config.toml
model = "self-supervised image encoder"
crop_scale_min = 0.3
mlp_ratio = 4
conv_stem = true
width = 192
projector_hidden_layers = 2
temperature = 0.1
residual_init = "none"
shampoo_beta = 0.95
Rows from block 9 of a small self-supervised image encoder, named by matrix and row number. Rows with one number belong to one neuron. Each number is 500 + 40 x the weight over its row's rms, rounded and kept within 0 to 999. All counts start at 0. Numbers have three digits each.
After each neuron's rows are labels from the 100 images, of 14976, where the neuron reaches its largest size: "strongest on" is what is common among them; "colour at peak" is the nearest of a few named colours to the mean colour under the peak. Only what is clearly more common there than usual is listed. The data: photos with spoken descriptions (Open Images, Localized Narratives).
# u: gMLP up (value half) (model.blocks.9.mixer.u.weight, 384x192), inputs 0-191
# v: gMLP up (gate half) (model.blocks.9.mixer.v.weight, 384x192), inputs 0-191
# out: gMLP down (model.blocks.9.mixer.out.weight, 192x384, transposed), outputs 0-191

u.69:451467455489521463504416581495516471504531506524492469468558584476504506485505508456409444444519502483491512495495541522567498519549504513450499461530524464504481510548509470469466557477413545495477478556524474364494435496567479537455490538475487502455553458483494512482535505586516498486506495509544520434491542499483461633496504416454491400551533419508502520489480494471437571506489446471558512468509505486468467520511504480430553497514492544520544464505490513501447514425574492492571538482563531541510521507564485524438487500502533471448481507489544525505544515472575597429
v.69:466530460474487476523511557588458439495500490475584546518455486501509504531506502492500503438555554489517482489514474494554411464480538524495514527433506450494497536450509483487527474386529474532527545548507432562552562559485511581500473460532444469470524563531457591541455450496547534549463550471485551449503487514457539537486508467518431537474469523538499528442535573519483531397471460494521494518514506483429456475490524484498447450484484473511487508544496464541539574430517458532504508565393467497386514449523564431470480465477499522535471514496483519522502521427472485429
out.69:494549521525488514516585533508439491521442511454498474501514484522488483500508423576543499520480547505506510468529479461532460565504509505467521542494493456592567514498492486462543440502539426528450461442431496549477497531451588531473536474457498444508529503471468510555532490446501504502478564426453547536566555513491591474524525572514469562418496531503497506497537540545544399531464444463512445495483498512447514415528501515505504489471445471530469553519534498544492475483403463558453457479444424476514554481369511457487457532494484483565500446476465477508420508514487473544
strongest on: text has "water"
colour at peak: pink

u.72:521595513496461535487554476560501477507504438458513521452518474510505497480469458512469491492543475506480498469476497548533520495531500463470553533554477448459528530506559449530542520448554465447572498523435444446549465534440462474456488493567507465533524520486473446536448454468513520486554514480542521510587503511548442508476470489542450550496489461464466559572427543469573587509452477469506449491427507484409494462437386505545485541482504522554491376551481408524497538454484439453564405492503533532419537476498495495489528468488489447459512507518546494482512483514509502541
v.72:481438494577450495463476450557406521464548537572552489472518487509476561510465469460428457464533550428563449431452503515485467508540480533530489530442500476533447548511547487484506523461494521483428464512559445472547479507520479424567572538471472484456534433509557500539565535549518460493463507545529517522533458509506532503489497513496531533540503537513466529577419519526462565463481518506474463471514476446531510557438487502522468396545491507493424536490523485480608397495490498443435543495496451440463465543487542472535559490502511496514546500498475547469433507459531522566
out.72:473437405495548413473499555438460486536529483461539492501510478424514593563498468564529473480537478519478491467522514504512525472560490428514531459436526514473535510540427499450461534486441510538444480511473554518551467540534523531524498468534457527511474550355511523538541580468543456498456548458434566509564513514546480516532567463527505494452514475512559470441549480531456474476481496466548567441514547519536514504453578500513494510548520350553504523512513533474498507468566523482462496515544509439512452481555528500513535471545514554489469487505491513562479484490525496455
strongest on: text has "sky"
colour at peak: white

u.252:569545520506513475432545553545425525446522495491497519446493521473498479483493496521499408482489562527528527543497560517560565485453542499528530495469543470500503455492457482434480502503438531455490502538434496531494459463497429562535577473469504449487513518468511538481507557484435456429457529475444452508650438452538480474471507517433538492482404520443502496470441558508532505503464533539527497515453557542478497473482450472516519465496507530536585542572577424497478452512470507504540476460481475477461482512461490476468505481514488585423524499437559526531571441517505566544
v.252:492463486491505460524485504563512517496454458509513504578500504530506513497439486501507490568464452457456486555451541568520587504561457469474449541548541470607496536488577539440459493517492503407492495483467518515411491504551515560509429531476452481465540480552452534457555462468523521459510496517550456460487462491488495548479491472454501418531494563447455462491440434632539518410501484495500506477508527492554507449526499468511528528495468505577515468538481537483501455526464426507521481436502508453438470413443514487414482501477436546547430515557445499496557481511524520505
out.252:535576464478490442568458458483528445490471501473489513464503482455539455442487475517437513567490528495436524537474480512490570471527580514483541536494482493549485499508493467527429474531538502580523408529504466467555516472504549467484476572526439549424535426466516445601546537539468581504528516531519476522446493519460600516509523520537499563528473489527424587556596476443542470483556479529558494434540479460489502457464487467447512508504507484399463436462450530489535499536553483460458510480505478506486527507423445484499485432501551494561462474496541509491538458517500521479
strongest on: text has "sky"; text has "trees"
colour at peak: pink

u.19:477529511618507492554569462448557550516499528469472493489555483521557506490463485479441452525433504554498478529495506592472491459474564483519471473522475515491544525462509533473443544541512550558489565521508489465527533450473516478546546524463565476561539460430460525539501461505525495548467529504366510455435536503554522489440474513550472477490528532516536507504449505599527508495537522487507530552499549487498464549482488497512545505469508536479474591547424452377525478496502437525509502540437500536429466573543562551493480477547465444453511464519458509541456570509501465455
v.19:359552482530469562484441494501446481479421504505544467536489491523503530558486453524506586470454572525482539455513495584511486503520487463488509439514460486480483501505479487556488481527454464502486544481571511516543478522515479522511473472513485496536413543428544463513498575507517516488468462528513525460541429530581472569512483515504503591492472415493404499485539540457536434442447502560531521496454537505485501475504419483547496536585541553519528552486436462547528473539518485471511449506426434530475467496546470482447470478497528494517445416563409492517487438506512475520
out.19:497506444465463522497433488553478464458499543463558559538521468492474621487507508509519488527489474442573496583442535474506549531522532566515461453484505504527431514488490567469493452464461479432412478470530513524423411442505467511513500449532502532456535510568430495488407474495553523379495458471498531501517496553476510539471483554504476489489489477543500474491505515538472498493486505452457438565499507495504557594420499443481511433561479456536475485422522518563473508531557520487473500523561465444538531448569466543456481514427549526473461438494498511515528434483503478497
strongest on: text has "sky"
colour at peak: grey

u.321:454488502384528500490520502508457554489497512474431442436495450556472573506562451521475546550482501452461467458534513509555577543486506502522492549472457524446508544511558422546545414510540547430534448579528456526512510513506544487467538467540523541515524480499468499497601495507492563554536472483550481487480462554492426429528478493560453541534423442426546501516458471496580526441430524501477527491472508498525490472438493517507430493447553451498548474521464388583480488512545461520502522509483485482523512533441476465468563509506478535471505489514447544511534480512458439516
v.321:458484513463530456523433551455548505534520446507521593493494561480494526541518511481504414527471503478551545494522504436543494455480483485559481514497505459524523487484540437541523513617492501525472485458426509437482492463535558556522493503407441504492462564472500518497488469447513510438552462475550517524602462445470457476501527528458549495507504532515474514550492479414539491586468519542511498525502496570475538495549484495608524583553462483513553486515494490559539509515470429529559442483413449532491611562507481503463502567451562479511479487532529467487501572519540494519
out.321:472498505495455463533409461413537492527476530572495402502449546496500519537528472496492456564493457522566501502529528513578531449525486568541422494435500543579485453546434460522450464521448469492566482510452488491473590587490518573557417465395505440492524501521441479447552484549489487528469510516515473525545441528473563562462509548509515469505535518535540553501528526541503472482497504498484536541488448558484498527475483490524554584458495535458541442534533477435541522484508400528468433492485533510551471522497492519514443494520500461513499443484576503457455507499533533522
strongest on: text has "sky"
colour at peak: white

u.324:514511573472545487503521498608465544507518493512502458505555491483502432502496530517493503449470505449527464460550568529569491576457556473502503530408493507471580526423508519449521532505494534455484504483484506493540565554573456487493531524546428497422531546429538488521507448527553498524478519473507409575524479479531469435444511505480496486474584540524485493475485522481448480510418481537514540492470572516491422513479488429507455487484504442544497470451510391595448540565470431518462495488537538450452411527536490514458480505570503481489538462474447525449498480486504520548
v.324:496505414493451513478538561424425501395518422503522520484547515444459537508513517483489413572509546520526540452568533480515541506467490495464463488554527571475393486519552488432448447469508502540456479506441537460477515467435507460505474503469527594516531562467497505525527499500494473504520484513474537521518490521443487581527433420482522489554564457484456482499569495495508512549510502452490498444475483528518508525506488464526502400433499517509482485507480576458515547431525522511500453549510488488564524457486522537546463535491522484505483491512528440526571576505492648538
out.324:519492512459530486516445448449556548506490436488570469438481470478494522544475485469492508513507535494493616467489502494429509453481527487463473525485532581517565438550541470459481457509508502513524433547526549527536474454534562530499468523499497415426488514434535501443479561512471531516468509516507460510471533570467543419520563552436514514478483450553479492504491482524505568578496465461409519440501526471459453447448462493435536552519575476474521544516510552456507425453520549483576411450513570492493502491475505491511532524543465414543559441482501525528567461541486532536
strongest on: text has "sky"
colour at peak: white

u.315:451534455463452592494528504424507533515471507456521485486427510507534552550537530493492436445442461505504588465474529538507386571497585473483522495540491551529507531487538548495470429529424484519485405548445468508482529540513489532450507498557441489490507511569484532460423475505479542536491519507477428515503371543535489475472496470465535549463524459449503537521507500472501513468546543597497594491453457560482492516487467506525543531462524501453548512473485522532523518608546489482476461513565547550480468538438464524521489514544499440489518473441510512525480452506562463477
v.315:484509518442522452564528459497577556559483519424479481473540561535481554466516501474509530534508472486443511518502537501509447531489565499552563503442542544518478572512498439416513516564472429517488471485549396530532463519477538498513481527463562434503530502534550511558483554484514509428574518481605412532514429493527511532494473482569496417474565447489509462457484479445417537591456491440560513413519494487542497474448477536520456483472468574476513541485511464479497494542473454505576532545465485493500515479475540467462455493476462527575478519539442495483526511487522474524
out.315:513486582550572467478428570531581441508481548473503552536482475532468488532470498493451468479541511447495496543519528456527519453541437452523461518537499492486526539420504492572525452505463503513534566481464577482470541520485599493481545553452514505446462491456495439475531509449529462465585475493511471520522552479477489526586454480496445542475483465537491479438509491490586459514486403456468475482569523524527475482546525527511513536496443601512560478558539448502513491432424484558480442528498467512457530530464488513516480555589489484520461537505548427435521559490445525487
strongest on: text has "sky"; text has "trees"
colour at peak: white

u.281:434471462469519440535499471442415494478575523432437560451519507565491460483502462474559498442494496521508478492495460488589523489464455531539474518494512459506521507495591449454474528508474569537512546492515575494474507517475440554435448524376424516482476524478522453525524473474557546495526528491543464570527472521547516463503507554511441456484526520560528563449434474510579520422538497508514523524568462500491465596579472456476542472491488527498491494496505491518477418488545506527492516511471510462488499533477449477543464442440445447514464539402557487503538504543560449513
v.281:550522486537508504536498531479555450486510488402586514554505513507525505512549485493532428501517503520536504482537504482470448509494472525529478485519508599544415516460484403518468425596494539460484460539558571455510507536553487518569548526501476484487464500560563506476430533428533583498577579497572482469571497487504459506509549524440525513437462512469445473492495521487549482451520566546465520492518508521459542456478462547445507437480532469496493557480519467474486526455550475451486496468455502508474489535551521445564550534534489437416584462510506487427522476513544419498
out.281:527438562454499447535484460567485479473436483544514487502544489416484502449467522418475425494483542454547545529497496480449513406579520522518469458508468518468487518456560570474454487484462511466500502479531522524471479545482522479472494441522499524514460474509444483435483455465499467486524433515510410453537509510522471494534516490446561606515522514473554526552557512512460501491496448497492519408466559515503575494467475549534478541532503512563491510460558488456594505528483511475547501421424535452481506484541459503535459498554555536480561356526428509436475521509494540497
strongest on: text has "sky"
colour at peak: white; pink

u.309:446529495436503481452534456602431471480545477484459476464483490486484522574452542565565494501464541532552458492481482563542545520527468479531483477541531475481515477495504470489454475486549528465510500574469509499486445539521512494597511519503377491546469515565498469443518543512470512527522520505488464419494492503480506449515441581486502592478483442480522478519447481560467541462498429535405564522487578438414476481564509434530547486526494534525476465552544522491512503495489521567510415492524516483485468540437461442533469485540488604519465516478472474509511462525527406526
v.309:494447541529516574439450584504484497457450483503480531488489513550518461538447500547465452438498528527536484466550478516542545491510556508455479497500530583484469456489543510552455484496482600495481445471506554504523508471453528547440535464497453440435483561493528441517396502501512473420453491441494439508586539538506477469477539563505545486514567486507487594527563548500545498466484475466480493552453482467565503520462515440567477446442490535485573543454539510497554500477515505518493444483508550509540510576434562495510521490575464524427510495399434518468544507499481521536
out.309:471431457464433475530432472416495487516486459500453509453528488524522489418468530543453467440501494519511575520505478504563577504540501544511538532500455521507475540625509552508528496468462514502530502450558483477453612474522531537428456466404525463538490495432512458521494561497526522465478456484520460545550484478528451466547522498481496467507477512500527495429529501502540508540556491477496590450478505521591509506541514514494474587503493435517546541518474457527470496452543486522450487534442544459538514472532387547499499484527442511446599443541470495585522489517475530519
strongest on: text has "sky"
colour at peak: cyan; white

u.298:506576471518505443461562537569506499501529484490496408495477525493481505505437484524467462533471563576532514533524493465590565503493506457511496549492521487523501487445584424466520456471583458459541450580457519443492556513497569515524524544556490466522445545452501482488516496479522483551495425398496499519618496483422448465451581434526512501458528487398505579523534436480530495567460471536490480502451528410510497505485467560543495502473539526489503470548533502520586547477519465454495501498402520527491513488474464485517544511472458532456486482476493511475470461487500469462
v.298:416462456452448397482587540413489550422542525449509523439461455503516483523492472472504425521525520553525508543483518511578585466455456520524493500475451496508515499527480513447529468486526510502446505428522474479574492518514467497460480457426473545514480418448421456476513499485472492472503501489446488547532529510485586521452569493477532458472490429553457494497470522439554483512450471447478467448444475427532436474520540427527567540545443511489518594532516511455502494464583582522492489496514517526527498485564505507530479467541520469462527500551474471416490472519530536520
out.298:524451475502455459556484473456559522439503612524553492417542485523418518537541496499492504482442488499463493447509496530535489523517507497576439504477457550435511577551447571465539467491508487524459481478507484484596521464487480467524571485476482469504505523480463509523457481512543543539476574494598551536455519488481480442533456418556494455473557466498496535521426552529547414475495499485502519483510482520437494495505461505530436435513525442551460590501491488523479423530452479502451460439510515500524482538516502523567491427481460476519491558455574469497472510485371520510
strongest on: text has "sky"
colour at peak: white; pink