Weights of a small self-supervised image encoder.
Training: soap at rate 0.0017, 7300 steps, batches of 64.
Data: trained on photos with spoken descriptions (Open Images, Localized Narratives), 2.3 epochs.
Rows from block 10, named by matrix and row number. Each number is 50 + 12 x the weight over its row's rms, rounded and kept within 0 to 99. All counts start at 0. After the name is the row's rms in percent of the matrix's.
# f: spatial gating (model.blocks.10.mixer.f.weight, 144x144), inputs 0-71
f.19 109:72 54 55 45 60 84 46 66 61 64 58 58 53 51 44 38 37 42 42 22 20 41 47 51 50 64 54 40 36 34 43 44 45 57 29 49 54 55 47 43 74 40 41 52 57 56 62 33 63 45 44 47 39 57 44 39 53 51 38 68 55 63 46 46 47 43 51 28 61 58 51 60
f.20 091:53 36 63 20 37 54 62 70 42 41 64 61 34 41 66 40 25 41 27 51 58 24 43 59 47 44 65 34 55 50 50 42 56 30 59 51 40 38 55 50 65 58 49 44 59 65 55 74 46 50 47 61 32 52 58 48 58 47 43 62 56 58 47 58 41 61 65 72 62 41 30 54
f.21 089:53 57 55 56 43 70 32 72 40 74 28 46 45 69 42 69 52 65 36 44 42 69 41 53 56 33 13 70 56 39 36 34 33 55 52 30 34 74 65 56 65 57 46 62 40 56 41 47 50 40 41 33 42 66 50 43 64 59 55 60 52 66 52 47 53 43 36 57 57 42 78 67
f.22 102:55 40 54 65 61 45 26 66 47 56 65 70 50 59 38 30 29 38 27 67 41 33 46 49 52 53 61 50 62 65 65 46 39 33 37 50 45 50 24 43 36 45 57 43 59 76 53 38 46 46 54 32 32 65 53 43 31 56 50 55 37 66 44 48 31 43 58 49 65 52 58 42
f.23 091:43 45 45 66 69 79 59 55 48 51 43 58 63 51 57 37 49 29 39 37 27 34 60 55 46 37 57 43 47 40 45 50 36 62 45 32 49 69 53 29 41 43 45 48 50 46 56 46 51 68 63 49 64 56 60 47 52 31 55 44 31 57 46 48 57 29 53 62 82 45 57 66
f.24 099:65 77 54 67 48 47 52 45 62 61 60 44 66 62 68 43 48 65 70 52 49 63 62 33 36 57 28 21 35 57 36 40 60 39 25 51 36 29 42 74 38 43 42 54 61 65 60 41 46 32 52 66 63 67 38 39 53 49 47 43 62 60 28 64 38 41 38 61 32 39 21 47
f.25 094:58 64 47 60 64 36 49 51 47 55 70 63 51 72 54 76 52 45 52 49 53 62 33 67 34 30 37 37 49 38 38 59 50 66 45 52 46 51 35 31 32 42 54 55 50 61 42 52 54 61 59 36 49 48 37 61 41 39 27 58 43 62 68 50 76 45 37 46 54 38 49 39
f.26 107:48 69 79 46 52 45 70 50 72 58 45 64 72 54 58 57 70 47 40 44 53 31 58 67 45 39 36 25 16 52 44 24 56 47 61 60 21 35 33 34 37 59 45 41 70 63 32 70 44 59 46 48 53 41 48 44 37 47 54 84 62 42 62 49 58 45 47 46 61 50 56 50
f.27 100:40 56 63 65 58 52 72 49 58 68 49 42 43 49 40 56 49 72 52 40 49 52 50 53 42 43 27 41 29 35 34 20 24 51 42 58 28 40 64 28 42 50 42 78 58 61 55 46 48 35 57 67 55 44 54 64 49 50 60 67 61 32 36 38 59 44 51 56 42 46 55 27
f.28 099:61 63 69 64 88 59 60 51 53 49 36 46 40 57 56 63 58 50 62 38 53 59 29 23 38 33 31 26 45 52 57 37 44 45 51 62 53 63 36 53 41 29 20 53 30 59 32 47 60 44 49 55 29 56 34 35 57 64 56 47 56 30 40 62 45 59 40 56 52 61 58 42
f.29 098:62 62 54 67 48 79 76 45 55 43 43 33 41 42 33 37 59 73 78 69 55 63 58 55 45 25 52 46 22 49 38 35 45 45 27 41 74 48 58 35 42 20 22 32 46 52 41 53 52 50 63 57 49 52 42 56 52 46 57 64 45 36 62 25 47 46 58 69 36 53 61 60
f.30 106:33 41 51 55 56 67 69 88 45 52 51 50 59 60 65 60 21 57 70 65 67 53 61 73 39 50 30 41 37 42 43 41 36 15 37 55 40 41 48 65 47 52 43 40 74 51 33 40 47 51 49 73 33 38 62 68 45 59 60 39 46 50 58 52 55 40 55 53 35 48 40 70
f.31 104:39 59 37 57 48 50 77 78 84 44 61 50 44 59 53 64 64 54 67 53 48 49 28 65 55 40 43 56 39 22 33 24 44 38 45 48 49 47 45 41 41 41 51 54 50 34 63 39 47 57 44 64 72 66 36 56 57 30 48 45 45 60 49 51 36 43 62 33 45 51 45 46
f.32 103:56 60 45 58 54 33 68 58 59 66 56 58 47 25 55 68 46 67 29 46 74 51 57 58 51 54 40 51 40 34 50 59 38 42 27 63 39 42 28 63 29 52 58 54 50 32 31 28 49 52 34 67 51 62 50 53 41 59 45 53 16 53 58 44 69 47 51 67 45 53 36 61
f.33 094:32 38 50 45 75 41 55 45 49 71 69 75 44 59 63 42 35 46 53 50 78 61 52 33 33 44 39 31 45 57 13 36 33 58 40 46 55 38 47 50 43 41 44 35 47 41 40 52 38 68 42 47 65 55 54 67 36 83 75 71 63 43 59 43 60 60 68 46 40 65 55 50
f.34 097:56 38 56 46 58 65 53 70 84 60 48 47 40 34 53 63 40 46 50 31 56 78 70 58 37 35 29 63 49 32 45 39 58 40 39 21 61 56 55 49 47 49 34 36 42 35 36 48 40 30 48 62 39 46 44 50 38 52 40 48 30 49 65 59 56 46 37 50 51 45 44 64
f.35 093:69 32 61 47 58 54 28 45 70 48 71 65 53 50 55 53 49 35 46 45 55 67 68 66 33 42 66 62 23 57 46 48 55 53 37 43 24 38 11 60 28 54 32 56 59 43 49 26 54 39 41 54 40 37 62 48 37 53 51 38 50 41 51 56 53 62 44 53 31 49 38 52
f.36 095:81 67 36 56 64 46 44 40 23 37 53 38 82 53 75 63 60 56 48 40 29 29 41 37 70 60 38 55 49 46 47 53 55 35 45 39 35 57 38 37 48 37 47 59 48 29 75 39 66 46 56 41 61 50 49 50 55 51 38 76 70 48 58 48 55 74 47 45 48 53 54 51
f.37 105:60 96 67 61 61 47 51 61 52 53 33 62 70 67 48 50 65 65 44 48 65 53 25 63 56 54 41 70 54 45 45 31 56 61 45 38 45 43 41 27 54 32 48 34 35 41 56 51 46 36 42 45 27 31 48 61 49 36 45 35 39 62 33 54 55 66 45 42 49 51 29 45
f.38 095:67 53 51 55 43 37 66 44 52 48 56 41 53 73 57 64 39 46 83 67 33 41 37 74 56 59 63 63 49 58 69 55 67 45 34 50 24 24 36 40 23 40 39 60 61 41 67 32 51 34 21 46 68 52 46 41 23 58 56 46 47 54 44 44 67 39 58 52 62 52 65 43
f.39 092:57 56 66 58 68 47 53 51 54 48 41 38 52 68 56 67 68 50 66 57 46 46 51 71 73 44 87 71 61 54 48 64 37 43 62 53 39 40 44 46 47 26 43 34 27 30 42 53 47 62 50 11 43 24 54 53 36 47 52 44 52 35 40 59 53 58 51 50 43 43 75 57
f.40 106:49 46 52 51 51 53 45 52 60 58 48 41 62 60 72 72 73 55 45 42 38 65 41 38 29 39 50 67 68 68 58 72 45 37 53 57 27 45 28 21 59 19 36 20 31 44 65 27 72 38 46 34 36 31 47 52 60 60 45 49 60 49 73 46 63 58 64 51 48 65 29 60
f.41 095:58 60 47 58 53 54 55 43 31 49 47 56 43 42 50 71 63 56 54 60 74 51 41 51 29 62 55 50 53 75 56 42 73 47 29 50 50 60 45 29 20 67 26 25 29 43 34 38 30 71 49 48 51 20 28 40 56 37 48 45 62 58 49 63 55 55 64 60 57 64 57 47
f.42 103:43 54 52 46 71 61 67 72 40 38 53 43 37 57 54 46 63 54 52 86 59 57 47 30 73 54 53 51 72 55 59 60 58 65 46 52 35 55 32 34 37 17 51 33 29 30 56 56 55 60 50 30 30 31 51 51 41 19 48 48 22 50 39 54 64 39 42 46 47 45 64 74
f.43 101:41 47 36 50 42 57 65 26 73 53 56 48 50 45 38 48 39 73 74 89 49 53 38 62 47 48 37 42 48 40 54 71 78 67 62 55 53 66 51 56 37 56 32 29 19 27 44 25 52 60 59 51 52 57 37 53 24 26 64 42 48 39 35 48 29 57 45 53 61 42 54 42
f.44 099:55 49 56 44 48 59 77 59 63 53 46 49 56 47 48 52 61 43 34 52 80 49 56 58 42 50 56 37 61 51 64 81 59 63 66 45 51 42 51 51 41 42 25 14 52 46 32 33 46 56 38 33 53 66 32 25 30 48 47 48 51 74 45 60 41 51 59 47 61 54 69 57
f.45 098:48 53 60 59 40 43 45 44 71 59 75 57 51 58 43 80 42 43 81 63 54 74 49 60 63 43 53 51 51 51 40 68 69 35 46 45 61 45 34 52 60 28 35 47 34 45 45 29 51 29 46 70 39 34 32 54 57 51 22 17 55 69 52 41 48 51 70 66 44 30 51 41
f.46 106:52 25 46 48 38 55 53 59 49 74 58 68 36 59 52 49 44 55 49 36 41 62 69 73 59 55 57 35 55 58 49 57 49 65 57 58 57 60 68 40 59 35 51 31 24 42 36 30 29 55 43 52 60 41 49 67 40 34 41 17 60 42 39 58 59 58 56 37 53 53 51 49
f.47 101:26 34 49 47 53 54 64 58 45 52 63 82 40 52 55 53 65 45 41 70 59 46 72 77 26 42 62 53 40 67 61 44 31 60 76 59 65 29 36 34 28 56 23 46 38 42 37 57 54 64 42 43 43 55 54 49 46 46 45 43 43 54 65 35 34 69 55 50 37 43 71 35
f.48 120:51 66 66 47 43 36 60 44 72 52 53 42 82 79 50 52 38 47 52 51 74 43 43 27 72 42 60 73 50 50 52 67 39 50 42 71 68 63 44 50 37 54 49 45 40 42 39 43 17 27 46 38 57 64 41 64 41 60 72 47 35 40 35 32 54 55 40 52 47 66 54 40
f.49 090:69 42 41 43 50 51 63 60 30 36 57 48 62 65 81 68 31 51 40 61 61 64 47 48 62 79 69 52 46 47 74 48 59 52 39 63 52 70 67 66 61 59 52 38 46 58 36 49 39 39 22 33 43 41 55 53 56 42 44 49 38 38 44 63 55 41 39 41 50 46 53 44
f.50 100:41 40 44 39 63 48 63 49 36 36 59 46 60 51 61 57 60 68 66 39 49 61 49 63 44 57 84 47 47 46 56 61 57 57 52 52 45 55 83 54 50 31 44 44 37 51 39 39 36 47 61 31 62 32 27 64 36 42 43 30 48 42 34 28 39 47 43 21 56 52 32 50
f.51 101:41 50 57 46 46 72 48 41 56 32 61 17 61 41 55 62 58 60 33 36 53 39 61 64 69 36 68 85 46 50 49 56 44 29 41 48 66 56 61 65 62 65 38 63 73 62 40 64 45 30 37 34 27 24 58 48 39 59 50 67 44 62 46 54 38 40 43 27 37 56 38 26
f.52 100:61 40 46 81 46 47 31 24 55 57 51 41 50 49 56 48 79 38 54 38 31 70 59 42 36 70 47 55 62 87 43 59 67 36 61 58 46 47 55 62 82 53 67 50 41 48 63 53 44 44 32 40 45 19 38 32 38 47 61 45 33 58 44 58 43 15 37 47 43 47 43 51
f.53 101:60 60 54 63 62 58 38 55 63 44 75 44 43 57 52 49 49 61 59 58 55 36 53 52 51 48 59 37 68 66 73 55 45 62 50 42 53 46 47 64 66 84 62 33 58 54 52 39 41 41 34 28 19 54 27 39 63 34 59 48 47 63 52 46 42 12 18 51 37 27 48 74
f.54 099:48 62 57 54 64 50 55 59 54 61 44 32 62 40 61 58 50 54 49 41 46 42 48 42 23 68 41 36 44 35 87 62 41 50 68 40 62 45 63 50 63 68 74 86 55 57 52 56 57 32 28 36 25 39 63 30 32 40 57 37 60 43 47 32 31 14 43 24 60 66 36 59
f.55 098:59 51 47 62 64 55 59 53 43 33 52 64 50 44 50 52 62 30 62 56 47 33 41 71 62 44 42 50 50 65 58 65 70 43 72 28 51 33 54 50 46 67 44 84 65 59 53 55 57 47 53 50 48 38 22 47 27 38 27 33 38 52 48 45 41 35 36 34 38 35 55 56
f.56 097:62 47 44 58 32 53 70 61 42 49 59 38 36 45 55 60 44 51 58 46 72 43 48 61 36 47 54 55 49 43 57 91 75 80 39 35 59 48 56 62 47 60 58 62 58 77 47 66 47 54 39 34 46 17 28 24 47 45 26 41 48 44 44 62 54 49 47 41 29 34 49 58
f.57 094:32 39 45 56 54 34 42 60 48 55 53 48 48 54 58 54 61 38 54 44 34 63 46 36 53 52 30 53 67 50 45 48 56 77 71 53 55 44 39 51 65 56 68 44 69 64 70 59 46 52 63 27 47 58 31 43 40 43 13 30 48 43 31 45 54 25 34 51 12 57 33 54
f.58 091:37 42 50 43 50 64 46 46 60 70 54 48 41 36 66 46 63 52 38 55 65 66 60 71 85 44 61 42 46 58 56 54 46 67 52 47 66 55 42 51 59 42 67 46 70 71 51 53 37 28 66 41 56 71 27 53 41 20 22 27 47 45 52 46 35 41 47 51 39 35 55 37
f.59 104:46 49 44 49 48 44 59 59 51 46 49 78 28 68 67 45 48 51 43 53 53 61 51 74 58 46 36 52 55 74 56 41 58 59 54 97 64 44 63 58 39 48 60 48 41 64 44 60 52 20 48 53 48 51 44 32 48 50 35 36 42 52 29 56 31 68 35 69 37 38 46 22
f.60 112:60 61 49 49 53 49 73 25 53 50 59 64 94 49 36 64 51 85 49 52 38 50 49 43 60 58 68 60 50 49 48 60 54 48 43 45 71 48 54 49 59 49 38 58 37 40 56 21 60 63 62 63 40 30 68 37 62 71 39 31 43 53 49 37 51 29 47 50 50 49 36 53
f.61 102:47 49 55 39 51 60 30 43 33 38 50 55 54 67 42 46 35 39 20 46 47 39 72 51 62 56 31 70 42 82 51 42 54 36 52 36 63 77 60 69 51 45 46 55 36 41 65 50 70 61 68 58 43 55 39 46 48 42 44 41 20 53 43 38 41 34 39 40 35 60 33 29
f.62 104:47 62 72 43 64 44 41 50 62 37 53 55 57 42 56 58 69 33 65 55 51 47 48 45 44 78 53 43 59 54 46 55 49 69 56 48 50 68 76 61 65 42 33 41 58 62 58 42 51 70 72 59 63 65 65 36 47 43 44 59 37 30 70 05 50 36 58 54 55 29 48 50
f.63 096:59 63 81 45 58 60 36 76 38 43 45 56 42 60 43 59 61 45 54 38 48 68 66 44 52 62 64 72 53 61 45 70 66 44 47 48 30 53 81 68 49 44 64 38 51 48 36 53 33 71 61 63 37 68 63 51 57 33 36 30 34 28 27 70 19 34 34 37 41 57 54 47